python train.py --model="image embedding model" --dataset="retinal OCT scans (Kermany 2017)" --train_examples=98430 --image_size=64 --crop_scale_min=1 --horizontal_flip=true --targets=["finding"] --num_classes=4 --embedding_dim=64 --arch="resnext" --norm="batchnorm" --activation="silu" --depths=[2, 4, 2] --kernel_size=3 --stem="deep" --avg_pool_shortcut=false --widths=[128, 256, 512] --am_softmax_margin=0.1 --am_softmax_scale=30 --init="small_normal" --residual_init="scaled_by_depth" --optimizer="adamw" --lr=0.0023 --beta1=0.9 --beta2=0.999 --eps=1e-06 --grad_clip=5.0 --steps=8500 --batch_size=256 --epochs=22.1 --lr_schedule="wsd" --decay_fraction=0.4 --final_lr_fraction=0.01 --warmup_steps=170 --weight_decay=0.06
Rows from block 3 of a small image embedding model, named by matrix and row number. Rows with one number belong to one channel. Each number is 500 + 25 x the weight over its row's rms, rounded and kept within 0 to 999. All counts start at 0. Numbers have three digits each.
After each channel's rows are labels from the 100 images, of 14848, where the channel reaches its highest value: "place" is the part of the image that holds the peak. Only what is clearly more common there than usual is listed. The data: retinal OCT scans (Kermany 2017). In brackets: how many of the 100.
# convs1: grouped (4 groups) 3x3 conv (model.blocks.3.convs.1.weight, 128x32x3x3, each kernel summed), inputs within the group 0-31
# convs2: expand pointwise conv (model.blocks.3.convs.2.weight, 256x128x1x1, transposed), outputs 0-85

convs1.5:482544503493504499510525546501464501496532485455469451493497513504490467527487483556503530511507
convs2.5:500503479465518514538502435491528503525494490499480479442529490489496488501521482514504496464493534473496568488520491514483509544510523550500461489453497510507501524494499484485478505480530440493506509481471520496479530499508522556466482484519477501495507478
place: centre (58)

convs1.16:476493502482464484462466482476539483496450498547515503490473507513491498494522506453492486536459
convs2.16:491480537504491528475537505521526543456489525473545496504501466509507527485515533516558513486485526532553503523536530514522541489480489478494501508514499508503500494555554525465475529539497514491501527503500499505494514511501481483488521530489534510519489489
place: middle left (36)

convs1.84:483478475473496506467486501505502467488512492461477463516495503471463509487506488431454533491478
convs2.84:504524524500499490536463522547499502483492493505496465506503459463511505503438499491488459544482515487489526548506481468460519498501551523478428464518497503478456519484486494492488474430523524492496533521537461519495533492490503528499503470503478482525479523
place: centre (74)

convs1.50:496520479476477506523538535496515485527506463494509509464518516489497457467484520472466506472441
convs2.50:493544505512478503461518473479484465469528503516471555516488525508447475528503524546472492482452491493473486470475521508498506479500474463497496490448502481455472516470467496512502446490491510504502531459564478487483485488541501483497487523481465538499502469
place: centre (59)

convs1.117:501511476465533507525502493489518472469465510500495496483497499432465459511483443501494477506477
convs2.117:492528539494518495487456470411520499492496525514486571518533500479501506529544533496476462495484520535513497506507472491561502453485502462499547480503470495518502514499471511454468541538482513492486493524460525523525491530485528483452521461475536518506482471
place: middle right (66)

convs1.122:461451491495539506524486480455515496470505496484467472500496502499510456456472473512519468477482
convs2.122:491510489488458496502498516518496509457537477493525521566481468531487472481445489534515496531431465497442472488501508512497489487508492477488480469504490499502440522513513507461547464495525560464497509489538504479518503485489502499561491491495469475504514523
place: centre (36)

convs1.57:435458483490504488514498513505480466532501487510477525490475514491451470460499516477486463495471
convs2.57:503557532536486508492542468496498471487541505503517519513526546510478488509513520524487507505447514516482505476485509518521457471516469501481494492470522470522524518482482478487481495521505535449485476511517479532465468501513490497517475538495503502509531440
place: centre (48)