From a checkpoint of a small image embedding model.
Model: 1.52M parameters, 64-pixel images, arch resnext, depths [2, 4, 2], widths [128, 256, 512].
Training: adamw at rate 0.0023, 8500 steps, held-out accuracy 96%.
Data: trained on retinal OCT scans (Kermany 2017), 98430 training examples, 22.1 epochs.
Rows from block 4 of a small image embedding model, named by matrix and row number. Rows with one number belong to one channel. Each number is 128 + 32 x the weight over its row's rms, rounded and kept within 0 to 255. All counts start at 0. After the name is the row's rms in percent of the matrix's.
Before each channel's rows are labels from the 100 images, of 14848, where the channel reaches its highest value: "strongest on" is what is common among them. Only what is clearly more common there than usual is listed. The data: retinal OCT scans (Kermany 2017).
# convs1: grouped (4 groups) 3x3 conv (model.blocks.4.convs.1.weight, 128x32x3x3, each kernel summed), inputs within the group 0-31
# convs2: expand pointwise conv (model.blocks.4.convs.2.weight, 256x128x1x1, transposed), outputs 0-85

strongest on: finding: diabetic macular edema
convs1.121 048 [136 123  98 134 147  71 122  94 167 139 106  67 147 168  93 164 121 181  82 170  88 119 107 111 143  90  90 137 101 140  87  88]
convs2.121 083 [ 98  68  96 149 122 133 122 121  77  80 129  73 120 143 130 106 121 154 164 173  85 116 108 115  85  97 125  86 138 141  93  97 129 116 211 174  61 119 172  94 120  77 125 129  95 136  94  87 111 129 109 155  87 134 129 140 137 134 100  88 162  78 139 113 106 164 153 154   4 121 127 141 101 147 145 116 176 146 132 103  78  89 109  85 129  57]

strongest on: finding: normal
convs1.18 112 [ 74 165 103  95 159 142 167 113 129 144 107 150 132 195 117 114 112 103 155 128 102  70 176 182  73 163 157 161 104 143 121 127]
convs2.18 080 [106 157 138 133 113 108 120 111 155 102  91 169  83  93 107 129 132 113 133 151  57  72  46 164 128  89 132  84 117  66 110  82 116 142  84 131 133 107 126  96 120 108 132 122  65 166 151  94  89 192  87 135  84 120 133 150 150 139 133 105 121 147 146 127  80 136  82  79  72  86 129 133  98 188 147  77  94  53 125  93  93  99 123 133 139 100]

strongest on: finding: choroidal neovascularization; finding: diabetic macular edema
convs1.53 106 [157  81 111 123 116 119 154  72 131  80 141 139  94  18 119 142 121  73 136 110 110 183 124 121 138 133 142 117  87 119 115 125]
convs2.53 090 [128 138 103  67 117 102 116  86  96  75 134 117 107 151 128  83  84 205 153 103 136 122 114 102 100 137 107 163  59  61 148 109 136 120 125 147 136 121 123  96 175 132  73 149 128 132 121 146  79 134 112 131  81 103 116  91  37 107 121  92 134 143 121 134 173 115 120 118 187 113 106 102 146 114 127 124 122  75 146  88 129 134  93 148 123 159]

strongest on: finding: normal
convs1.44 079 [130 127  99 135 126 114  92  86 129 158 134  57 148  99 125 128 125  89  98 119  90  23  77 138 108 142 102 111 107 114  96 106]
convs2.44 116 [ 90 108 112 113 133 103 149 161  85 194 153 195 120 156 133 120 118 127 116  74 161 112 180 148 117 148 158 160 123 182  82 190 145 150 141 192  83 198  99 194 117 148  72 162 107 193 140 187 116 116 114 146 163  71  91  90 103 173 127 121 127 149 114 123 123  97  93  77 131 138 110 111 110 167 128 127 108 157 110 160 128 138 109 100 128 135]

strongest on: finding: choroidal neovascularization
convs1.97 105 [122 166 137 114 181 107 137 131 187 138 133 110 159 132 121 104 154 167 126 149 125 124  95 119 127  44  49 120 141 116  58 125]
convs2.97 068 [160  64 106 148  80 110 146 135 116  93 196 121 113 102 124 109 135 208 143 156  75 157 118 137 103  56 101 121 118 106 150 105 159 126 111 109 116 184 144 128 118 143  91 151 103 108 111  64 113  85 148  96 123 168 142  89 126 133  91 116 147  84 116 122  86 116  95 105 139 134 131 110 122 145 139  83 112  95 106 146 177  66  73  92 118 107]

strongest on: finding: choroidal neovascularization
convs1.90 108 [ 61  97  68  90  59 108 142 101 115  96  98 147 142 108 104  98 135 123 122 125  98  95  44 113 104 105 123 121 122 136 103 107]
convs2.90 105 [ 85  86 132 102 151 142 131 185 102 150 115 131 108  74 170 110 165 115  72 120  55 173 118 175 146  93  98  77 171 137  96 124 151 103 143 145 160 131 123 153  87 107  93  83 129 106  70 146  96  95  62 112 135 106 132 100 145 145  47 101  99 104 115  82 128 151 138 116  94  80 119 113 118 144  34 100 111 114 136 156 106 144 129 150 117  48]

strongest on: finding: choroidal neovascularization
convs1.1 057 [124 106  93 142 126 107 105 106  56 111 172 113 160 107  88 151 108  90  54 112  91 150 100 115  96  72 137 112 105 145  98  90]
convs2.1 135 [120  99 101 123 167 106 185 181 134 145 109  95 148  46 104 119 181  94 122 121 124 168 157  74 135 111 110 127 183 179 103 123 102  91 128 158  85  85 142 157  99 111 141 104  81 146 126 123 125 112 107 152 178 162 104 116 156 105  78  98 129 133  78 106 122 139 103 115 112 120 101  93  99  95 150 141 114 140  57 205 148 204 128  98 149 156]

strongest on: finding: normal
convs1.40 087 [106  99 113 169 118 153  99  83  88 113 132 153 129  97 110 104  84 128  65 135 101  95  83  58 134  95  75 124 137 154 131  82]
convs2.40 093 [119 124 151 130 143 174  99 143 105 160 135 225  97 148 144 153  59 141 126 104 120  86 164 184 149 162 148 133  99 133  83 123 137 144  92 182 118 235  90 121 135 114  90 135  97 164 129 156  91 109 112 126 117 136 102 124  94 255 114  68 130 160 120 109 111 135 154 104 141 131 140 146 107 168 112 104 100 132 137 138 143 115 135 138 155  94]

strongest on: finding: normal
convs1.22 073 [135 154 133  39 169 122 130 111  58 124 137 108  97 165 102  84 119  83  96 118 147 116 118 164 104 143 154 141  77 116  84 114]
convs2.22 089 [142 159 136 116 142 141  80  99 121  70 116 126  93 114 145 160 106 173 118 120 140  44 115 166 160 106 128 147 153  93 138 109 146 159 121 153 104 169  91  81  90 160 126 131 153  90 120 123 111 108 104 131  78 178 159 150 166 169 130  62 115 108 206  45  94 163 170 104 143 139 140 161 142 179 201 125 151  64 164 112 125 134 169 151 165 130]

strongest on: finding: choroidal neovascularization
convs1.91 075 [120 157 200  63 129 150 135  49  80 174  96 121 128 123 115 116 136 107 166 111  96  95 112 129 159 108 124 113 110 144  76 151]
convs2.91 102 [115  96 152 106 139 143 153  86 123 169 115 109  96 101  94  71  79  77 112  94  77 126 176  68 100 124 121 140  93 117 100 154 107 144  87 119 138 160 121 140 145 200  70  86 169 158 124 168 113 166 130 134 147  92 153 114  91  90 150 144 120  98 101 136 153 108 140  83 196 157  65  72 151 136 122 118 136 165 179 116 110 109  65 104  93 152]

strongest on: finding: choroidal neovascularization
convs1.86 088 [ 87  59  80 105  66  91 141  86 122 112 128 150 143 140 103 108 145 135 113 110 121 107  51 108  76 109 140 121 133  78 105 142]
convs2.86 126 [ 90 125 150  84 137 130 133 173 135 146  83 145 111  82 158 109 167  95  83  82  41 154 104 145 112 101  88  91 189 154  89 114 128  92 117 113 143 123 119 131 104 102 118 112 116 123  91 144  77 118  91 100 142 104 138 120 182 131  56 112 122  67 127  43 113 146 125  93  90  99 105 105 112 126  66  96  81 115 142 152 119 125 124 148 121  64]

strongest on: finding: choroidal neovascularization
convs1.5 113 [121  56  75 151 140 117  92 161 150  85 172 100 150 113 117  95 109  82 112 119  92 133  62 108 125  75 125  92 160 137 109 130]
convs2.5 095 [ 87 144 139 150 247 152 205 137 144 126 172 109 187  81 141 106 175  62 137 155  96 151 116 138 127 107 102 104 175 158  81 102 105 121 172 156 107 106 151 132 155 109 193 149 151 128 105 135 149 138 180 128 174 189 171 116 154  97  69 192 130 141 152 135  82 173 118 108 118 182 101 125 142 122  89 152 143 103  82 152 173 100 111 133 169 113]

strongest on: finding: choroidal neovascularization
convs1.47 119 [132  33 126 136 148 113 135 137 149  21 117 122 129 124 134  82 118 115 151  86 112  99 107 134 103  98 123 106 134 142  92  98]
convs2.47 080 [ 91  83  93  99 106 124 154 171  87  84 150 120 134 122 152  84 131 123 139 101 131 143 145  62 137  88 105 126 134  78  61  75 103 164 192 121 111 137 132 166 138 189 133 164 146 122 133 172 113  52 111 100 119 113 113  43 121 131 130 176  93 114 111 143  73 142 128 120 156 140  87  67 156  90  61 148 206 107 164 153 131 119 164 155 141 127]

strongest on: finding: choroidal neovascularization
convs1.8 067 [ 93 123  88 195  90 101 109 118  96 121 164  95 130 118 130 116 124 103  92  71  73 130  85 114 116 112 106 144  88  73 117  75]
convs2.8 135 [ 91  85  70 102 146 116 161 174  92 136 126  81 109  92 147 102 152 128 107 111 111 155 107  67 107 111  94 173 165 123  60  38 105 100 150 123  78  69 139 140 133 132 127 124 130 143 128 165 115  97  81 134 122  96 101  81 116  90 144 146  92 146  94  99 131 146 101 142 116 156 104 111 120  88 111 180 118 157  70 169 111 183 107 119 126 126]

strongest on: finding: drusen
convs1.6 084 [125  77 149 130 115  92 127 118 129 137 100 102 190  96  57 134  85 118 137  75 169  76 132  85 138  70 114 144 153 148 140 151]
convs2.6 078 [118 166 114 122 160 114 125 112 158 158 144 158  96  85 146 114 136 138 155 124  97 114  80 108 214 125 139 135 148 186  82  83 112 114 102 130 104 119  98 138 136 122 133 208 111 116 118 108 107 124 125 147 136 128 183 129 150 112 179 142 149 174 169 143 135 134 126  93 132 146 127 134 171 144 108 117 195  99 226 116 183 105 164 190 140 171]

strongest on: finding: choroidal neovascularization
convs1.96 103 [187 103 102 164 162  79 153 102 177 137 126  96 178 139 103 158 123 182  89 174  90 154 116 122 136 121 115 136 158 176 143  87]
convs2.96 104 [120 150 130  89  91  79 120 122 192  51 141 114  71  94 135  85 166 175 165 138  94 129 110 141 114  55 119 123 135 108 118 106 158 128 139 102 126 139 154  96 210  81 138 196 145 151 100 186 112 147 117 112 170 119 150 171 136 114 136 119 127 172 150 145 133 128 138 124  81 151 141 116 161 172 137 136 169 117  59 101 155 193 124 133 145  61]

strongest on: finding: diabetic macular edema
convs1.119 087 [136 126 113 136 197  92 189 103 174 108 107 109 145 103 128  89 139 121 134 153  75  96 156  80 119  67  81 109 106 143  93 120]
convs2.119 107 [108  98 115 177  86 131 105 107  75 166 150 115 101  96 111  70  92 125 144 131  72 132 140 119  96 115 134  48  93 154  76 154 142 122 173 116 116  95 136 143 146  91  38 143 134 156  49 155 123 104 149 142  93 104 159  99  84 139 126 122 119 146 145 182 154 111 156 129  99 125 120  69 131  77 156 176 156 143 111 111 100 108  50 150 157  57]

strongest on: finding: choroidal neovascularization
convs1.89 124 [110 151 138  87 112  91 129  78  71 166  58 140 149 131  82  77 112 103  98 113  76 108  79  92  98 116 105 138 149 130 121 121]
convs2.89 112 [134 111  93 125  82 118 150  98  82 182 138 118 141 159 101  72 107 114 139 147 101 135 167  74 104 134 102 194 115  85  86 179 138 159 117 112  73 131 119 155 136 179  75 150 197 176 114 183 142 125 161 173 166 132 105 148  74 113 174 176 126 154  85 166 168 114 108 115 198 157 112  73 158 125 148 130  94 158 174 125 176 145 114 129 127 157]

strongest on: finding: drusen
convs1.27 133 [108  61 133 112 105 104  78 130 111  84 107  83 170 105 135  83 105 136 115 106 127  89  60 123 120 111  73  81 106 104 106 104]
convs2.27 093 [123 112 195 160 143 144  77 132 165 141 155  79 137  91 122 108 122 131 123 210  80 135 147 110 122 133 159 150 140 133  96 158 121 135  81 134 156  68 152 141 157  70 102 125 122 131 107 203 125 143 150 174 106 151 137 130 147 134 127 162 160 201 119 132 125 151 149 240 101 144 195 110 161  59 114 184 108 138 142 129 113 148 130 183 168  88]

strongest on: finding: choroidal neovascularization
convs1.51 139 [133  45 135 135 101 125 180 125 154  29 139 121 138 126 107 117 109 136 146 137 127  79  94 135  79 107 113 135 139 166  87 118]
convs2.51 083 [113  85  93 143 108 138 133 155  48 112 147 127 155 136 140  77 129 109 124 136 154 132 115  90 128 105 119 117 126 116  34  83 117 148 180 150 100 150 141 171 111 158 130 122 160 143 122 141 130  63 149 101 135 167 105  33 121 148 146 178 129 138 102 150  40 133  97 134 148 138 115  89 132 113  90 133 193 121 155 124 145 143 135 148 136 132]

strongest on: finding: choroidal neovascularization
convs1.73 068 [109 105 125 132 132 167 144 158 138 142  85 157 131  75 111 117  80 139 126  91  84 118  73 111 191 110 101 113  46 124  85 132]
convs2.73 169 [ 97 170 175 178  96 121  82 124 171 108 128 110 175 149 138 114 143 172 119 120 161 106 129 115 130 141 107 150 112  81  80  81 159 133 129 142 121 142 180 129 133 125  71 167 139 115 109 158 166 139 142 156 113 107 191 125 121 150 151 161 120 139  67 144 184  78 143 156 127 178 135  99 153 107 121 159 158 116 147 126 138 197 110 130  89 137]

strongest on: finding: drusen
convs1.21 117 [118  81 132  93 106  98  67 142 107 105 132  71 128  74 124 105 110 126 103  97 127 113  74  97 113 125  76  83  93  68 119 110]
convs2.21 084 [125 119 221 186 131 145  77 141 149 147 128  79 104 121 144  91 112 164 109 221  92 169 131 111 105 114 147 174 102 101 100 141 122 143  93 168 156 135 144 139 163  56  82 152 136 119  84 174 145 149 136 157  91 155 133 117 130 168 118 129 116 163 115 110 112 172 120 223  90 152 146 117 166  55 121 171 127 142 110 117 107 165 120 157 143 112]

strongest on: finding: drusen
convs1.19 100 [119 138 137  76 175 104 106 111 114 117 125 110 167 187  70 120 113 132  94  55 121 130 161 172 151 148 135 118  93 111  60 142]
convs2.19 106 [ 83 146 153 115 160 140 137  82 145  96 139 122 102 106 111 164 155 119 132 146  99  64 110 180 156 115 138 128 149 120 142  37 118 117 162 158 136 131 155  64  83 171 167 140 106 114 133  54  97 168 137 132 104 165 163 142 148 136 128 157  75 138 163 112  54 170 144  97  92 119 130 154 163 128  95  97 164  59 107  86 140  88 165  84  88  97]

strongest on: finding: choroidal neovascularization
convs1.94 079 [ 91  69  89  92  74 103 129  77 115 108 118 131 136 147  93 100 144 123 118  94 112  92  61  96  86  90 141 113 150  84  94 132]
convs2.94 119 [ 98 137 142  85 114 118 134 162 133 148  71 140  98  76 150 101 159 105 100  74  51 140 102 150 114  95  98  99 187 143  96 106 119  92 107 136 164 119 113 131  99 108 130 110 122 113  89 134  52 129  92  96 139 102 149 128 181 135  64 111 125  60 121  53 111 145 118  81  89  89 106 131 111 130  70 101  59  82 150 141 117 106 124 156 117  62]

strongest on: finding: drusen
convs1.82 077 [128 109 134  83 135 144  70  69  91 116 155  53  66 116 106 153 170 155 150 106 140 105 133  87 146  84 131 110 113  93 124 141]
convs2.82 102 [101 231 184 116 108 182 122 119 176 119 128 127  85 115 108 132 115 115 133  72 112  75 139 120 120 146 105 110  90 130 118 130 143  91  80 107 164 123 126 121 112  63 135 127 121 168  91  97 100 180 149  36 125  76 192 108  97 139 158 194  97 141 115  80 127  75 125  85 122 122 114 112 140  86 180 100  76 121 117  92  99 144 102 111  96 107]

strongest on: finding: diabetic macular edema
convs1.106 068 [160 130 106 200 123  97 179 107 109 109  94  95 148 133 102 104  94  88 100 143 108 108 189 138  93  90 102  84 174 137 168 127]
convs2.106 122 [ 82 148 163 191  93 190  95 156 150 102 151 117 166 145 146 156 183 141 131 180 149 136 164 147 147 170 145 130 122 115 110 100  58 110 103  94  99 137 220 136 149 104 152 135 113 113 107 137 139 132 144 159 137 106 150 177 158 162 140 144 137 133 109 113  89  94 134 145  92 123 138 162 116  88 105 132 147 109  80 141 116 203 109 138 140 124]

strongest on: finding: choroidal neovascularization; finding: diabetic macular edema
convs1.122 072 [154 132  65 100 103  89 170 115 114 118 133  60 100 156  73 155  90 142  82  80 100 130 137 150  80 128 158 123 100 142 145  96]
convs2.122 070 [146 109 129 117  80 128 109 109 112 216 125 198 100 147 167 104 100 114 129 107 143 109 110 176  96 108 138 123  80  91 106 157 155 104  99 164 106 151 103 155 113  95  12 164 154 146  92 150 156  99 106 141 123 119 111  87  84 188 113 127 149 152 151 186 170 104 125 150 140 127 154 107 136 164  94  97 119 119 113 144 127 105  75 158 190 136]

strongest on: finding: normal
convs1.41 140 [ 98 142 112 108 125  98  93  96 120 132 113 131  67  57 131  90 118 103  82 116  52 128 109 110 164 104 121  80  99 115 155  84]
convs2.41 114 [128  84 122  79 104 114 113  83 100 134 174 189  96 129 164 148 101 121 112 146 144  54 149 147 153 112 137 127 133 137 147 153 199 198 119 127 100 195  87 129 142 112 116 136 102 191 164 152 132  99 103 140  98  93 129 116 127 165 169 105 156 165 128 119 149 124 129 105 112 148 110 134 159 200 154 131 123  91 186  91 154 136 149 132 156 132]

strongest on: finding: choroidal neovascularization; finding: diabetic macular edema
convs1.74 098 [122  94 128 116 157 168 103 126 137 116 127 105  80  96 124 104 113  80 158 112 121 121 111 116 208 113  62 124  56 181 111 113]
convs2.74 083 [129 100 125 120 168  89 132 122 145 101 145 111  81  95 130  68  85 130 151 144  83 117 131 181  61  84 117 110 148 142 104 104  95 142  83  98 119 108 128 181 122 111 112 144  97 145  77 130  88 151 137 104 146 137 156 152 166 101 114 175 160 121 171 169 115 126 115 123 121 119 145 118 104 180  81 120  64  98  75 108  90  87  62 144 141  69]

strongest on: finding: normal
convs1.56 141 [143 158  95  74  50  89 119 118 137 160 122 130 116  97  60 144 128 125 133 113 105  87  70 136  70 135  91 102 118 144 106 150]
convs2.56 091 [ 99 126 122 109 139 103 120 144 141  83 147 192 108 109 149 101 134 101 109 141 106 110 112 183 166  84 132 137 136 139 116 125 151 130  61 192 102 155 119 120 172 124 119 159  83 113 116 128 133 150  87 146 124  99  67 154 134 159 179  86 199 137 134 101 161 117 115 138  95 171 167  96 134 105 134 158 113 103 231 123  64  92  91 235 144  82]

strongest on: finding: drusen
convs1.11 094 [159 105 113  79 105  98  63 113  90 107 150  71  86 103 135  81 121 143  91 109 151 117  86  96 130 146  97  96 102  65 137 132]
convs2.11 062 [170 108 159 158  86 121 161 150 167 132 139 110 108 121 149  76 128 125 152 133 119 152 109 191  89  75 112 210  93  97  52  90 119 195  84 161 120 163  87  99 160 119  86 115 129 114 137  89 127 126 137 137 111 133 103  85  63 132 125 104 165 157 141 119 141 166 115 170 122 187 137 108 118 191 159 121  21 139 120 122 182  60 118 117 153 105]

strongest on: finding: drusen
convs1.26 103 [ 96 117 135 216  85 147 155 151 116 153 144 157 165  86 121 168  67 120 152 138 133  49 131  94 120 129 140 146 102 144 145 130]
convs2.26 095 [112 166 181 148 101 175  84 122 128 108  63 131 132 144 138 112 113  87 106 131 121  90  95  56 149  99 108  68 125  76 101 153  85 107  57 106 158  84 127  92 147  27 145  74 105 132 113 115 135  99 118 151 103 164 141 160 142 133 138 114 179 101  90 124 124 112  94 100  81 141 137 107 110 110 108 102  87  87 146 119 100 129 106 121 136  89]

strongest on: finding: normal
convs1.37 069 [ 99 115 128 166 123 127 136  90  74 136 136 139 127  89 157 102 100 132  83 173  95  71  71  71 114 101  83 114 163 148 109  88]
convs2.37 095 [105 111 160 140 146 131 136 145 128 132 121 221 110 144 135 113 101 164 162  93 129 102 155 207 130 172 155 141 146 137  59 152 120 115  93 213 120 239  97 142 129 140  70 130  81 162 100 167  82 147 122 155 123 119  98 150 129 247 107  76 118 142 127 142  75 119 112 100 119 121 134 131  86 139 101  94 104 115 112 134 133 136 103 117 160  98]

strongest on: finding: normal
convs1.34 103 [172 122 106  86  54  92 152  92 117 122 104 133 102  96  79 124 145 110 125 123 111  83  91 131  48 123 124 124 107 164  79 135]
convs2.34 096 [115 125  79 109 129 122 115 137 117 112 124 200 124 102 165  96  99  87 102 171 118 130 126 198 151 111 123 133  96 153 117 171 110 113 114 206  89 175 108 158 161 176  79 115  82 110 137 116 169 146 134 155 168 109  71 108  73 170 183 128 180 139  98 108 161  94  97 156 170 163 173 116 136 133 114 124  71 132 221 105 117 123  86 255 147 108]

strongest on: finding: normal
convs1.64 115 [151 102 177 160 209 109 105 167 160 106 120 107  78 101 115 121  83 109 124  96 115 165 156 128 137 109  71 121  75  92 117 129]
convs2.64 093 [130 118  83  96 215  88 108 171 160  61 107 136  75 119 147  93 170  68 114  99  97 116 139 153  73  77 131  90 160 161 134 130  77 131 126 174  93 128 162 152 122  87 158 148  94  87 108 133 105 122  84  86 161 146  97 134 148 107 104 154 119 147 155 154 126  97 119 125  81  70 129 135  84 158 111  82 133 113  99 154 101 162 142 153 101 113]

strongest on: finding: choroidal neovascularization
convs1.70 095 [ 90 161  63 123 133  94 128 152 129 106  95 103 118 106  86 108 100 139 122 114  96  69  53  93 133  75 105 127 119 173 115  91]
convs2.70 086 [121 105 154 137 106 104 111 138 147 180 150 173 115 119 165 116 137 104 103 176  96 136 158 197 131 106 153  99 167  99 101  98 124 127 108 155 112 130 116 156  92  57 145 121 117  89 110 140 122 121 137 146 136 125 133 128 180 148  85 107 131 137 182 119  94 135  79 164 116 110 145 141 108 182 108 138 105  77 147 165 156 117 106 168 159  61]

strongest on: finding: diabetic macular edema
convs1.123 131 [108 115  91  63  84 115  88 121  91 137 141  88  68 136  81 148 115 111  88  97 115 114  74 111 113 104  89 164 119  81 127  99]
convs2.123 087 [147 121 171 171 193 170  73 146 131 167 130 103 174 144 105 207 126  86 128 145 120 131 152 105 204 124 168 119 112 151 191 171 120 139 127 111 108 112 139 151 109 119 168 128 131  83 175 125 183 143 161 119 107 148 116 124 106 145 107 121 148 170 149 143 189 120 156 171  98 124 145 210 130 112 140 101 113 187 129 107  85 121 164 128  94 188]

strongest on: finding: choroidal neovascularization
convs1.42 126 [139  73 132 126 121 129 192 134 130  66 153 137 143 156 133 162 123 156 229 119 139 112 123 127  85 115 158 146 177 146 100 149]
convs2.42 101 [116  88  97 134  76  82 146 143  75 112 172 151 147 119 144  85 135 128 129 138 124 142 130 104 165 117 101 125 116  88  51 122 113 133 127 138 137 166 129 151 100 207 106 126 139 123 136 141 121  73 140 122 140 160 123  34 111 103 153 152 138 131 101 111  98 112  86 124 144 137  99  95 126 162 108  87 132 128 137 127 164 156 136 151 120 140]

strongest on: finding: drusen
convs1.13 107 [ 78  98 166 171  95 143 131 154  92 156 109 138 190  98 111 175  75 138 134 124 166  64 128  95  83 147 106 144 108 153 112 108]
convs2.13 104 [119 172 199 158  93 161  86 106 120  82 146 147 142 145 205 149  96 141  54 180 157  82 106 181 147 107 121  76 110 113 116 141 146 127  57 104 121 145  93 114  94  82 139 112  99 110 146 134 162 130 111 134  82 147 105 113 112 187 147 130 157 124  94 101 121  73 115 158  76 116 184 107 130 137 130 126 141  70 162  91  87 127 139 207 173  65]

strongest on: finding: choroidal neovascularization
convs1.77 148 [133 104 113 106  78 153 141  45  51 122  66 147 140 118 109 110 154  81 127  99  63 120 118 121 159 108 144 124 140 133 121 143]
convs2.77 130 [158  73 131 117 134 147  95  72  79  84 181 138 125 133 116  94  80 126 158 181 134  93  92 152 149 138 148 154  80  89 111 107 138 182 138 171 115 148  85  86 170 169 138 132 162 130 156 158 100  91 137 143  92 117 123 114  66 161 147 153 132 177 101 161  95  92 148 146 131 139 138 131 133 142 176 157  96 116 154  51 135 109 126 145 147 132]

strongest on: finding: normal
convs1.38 104 [159 168  49  71 154 120 183 142 111 112 158 176 108 128  93 129 128 131  92 199 118 156 139 125 132 143 101  76 118 146 120 125]
convs2.38 087 [108 126 186 123 112 153 107 110 163  51 158 189  86  99 120 123 122  94 119 124  43 106  68 142  74  99 132  71  89  92  97  99 121 116 106 114 156 142 119 100 134 107 122  85 109 140  87  66 107 150 117 114 116 114 124  94 108 152 113 124 187 124 143 120 116 135 113 117 107 156 145  89 116 184 117 125  37 131 139  93  84 100  82 166 165 110]

strongest on: finding: normal
convs1.2 110 [107 169  74  46 178 125 141  94 117 132 104 137 107 194 110 103 129 116 142 135  74  89 173 177 119 150 148 142 114 133 130 134]
convs2.2 075 [ 84 135 122 133 108 112 136  84 172  96 149 154  84 110 123 118 112 101 151 118  60  63  73 168 122 124 123  92 109  98 117  55 100 111  94 136 140  93 136  87  88 140 144 142  77 158 134  65  91 188 109 147  82 123 144 142 133 167 135 120 102 139 148 143  73 130 115  88  76  93 132 114 126 181 136  99 111  56 132  93 126  30 121 138 123  80]

strongest on: finding: diabetic macular edema
convs1.112 069 [118  80  94 142 153 103 101 103 144 129 101 107 118  88  98 102 135  82  82 189  93 162  94 198 185 132 131 138 128 101 111  97]
convs2.112 113 [ 97 142 151 134  79 113 108 125 143 111  81 115 135 115 139  62 161 103 105  89 138 128 106 142  77 125  98 128 131 105 116 114 112 126 128  97 158 114 163 117 137 146 107  78 146 119  42 142  77 117 111  98 145 100 161 134 139 136  48 143  94  62 106 115 102 115  98 135 151 105 135  74 123 130  62  99  52 114  95 122  97 164  85 133  83  93]

strongest on: finding: normal
convs1.45 055 [153 149 134 128  99 125 134  71 123 135  96 122 121 119  70 147 137  53 106 187 121 121  66 109 101 188  90 169 106 147 143 133]
convs2.45 105 [101 150  94 131 124  97 142 121 110  77 162 182 126 111  92  94 105  64  96 122 116 108 146 173 121 106 101 155 113 144  98 141  77  94  93 212  46 114 118 149 100 145 127 120 146  99  77  81 153 151 149 187 151 172 123 113  93  89 126 164 165 139 169 124 123 150  96  93 141 170 126  82 128 132 131 124 150 122 195 121 158 120 130 189  99  94]

strongest on: finding: choroidal neovascularization
convs1.24 069 [100 103 107 196 149 110 122 136 119  93 168 100 139 111 117 137 130  83 153  83  75 124  81 139 108 135  90 126  75 131 165  57]
convs2.24 112 [117  95  93 108 179 118 164 167 112 102 124  87 109  80 130 118 151 120 116 114  95 156  74  64 127  86 109 156 155 117  65  67 102  92 158 131  77  89 123 151 143 125 152  96 125 135 128 163 112  98 101 134 111 138 104  90 133 128 118 131  91 148  88 107 107 149  85 123 108 146 119 102 128 101 118 161 104 143  50 165 113 169 138 115 125 125]

strongest on: finding: choroidal neovascularization
convs1.12 058 [148 113 101 141 141  82  88 100  45 115 157  93 153 106  76 138 116 127  81  81 109 134  94 130 115  79 144 111 112 105  94  78]
convs2.12 129 [116  99  98 106 173 100 200 171 124 157 125 104 136  53 113 110 157 105 140  89  93 160 177  86 123 105 105 135 161 181  80 142  89  90 105 153  98  97 148 167  99 143 151 120  99 149 134 113 107  95 116 142 198 127 105  87 143  90  78 103 132 118  81 118 131 126  97  89 113  93  84  67 109 103 162 137 118 136  59 186 145 173 112 100 141 155]

strongest on: finding: normal
convs1.72 111 [139  99 102 119 105 163 132  91  83 136  76 148 153 122  87  83 108 105 158  72  70 143 150  85 190  94 119 108 137 165 107 135]
convs2.72 103 [159 144 118  79 125 130  99  81 125  36 172 135  98 112 143 113  84 147 195 147 146  94 108 131 124 126 125 193  85 104 119  88 106 135 120 161 114 144 114  68 171 144 131 148 139 103 144 126  98 127  89 148  99 115 117 144  82 144 139 142 122 140 116 167 115  76 136 121 168 124 139 139 155 153 161 104 104  70 141  63 138 158 124 158 132  99]

strongest on: finding: choroidal neovascularization
convs1.85 074 [108  50  97 108  69  91 139  84 127 115 139 151 140 148 108 114 136 127 117 113 124  99  68 113  65  98 146 126 148  60 116 153]
convs2.85 121 [101 135 144  82 117 105 138 169 133 146  86 138 110  88 150 104 157  88  89  90  38 151 113 149  96 110  81  95 188 153  98 120 115  85 121 127 143 122 106 141  85 101 113 128 104 120  93 153  75 129  99  97 138  97 134 130 173 120  55 102 130  47 132  64 118 130 130  77 101  79  97 102 129 129  80 110  81 104 140 137 112 119 121 141 118  69]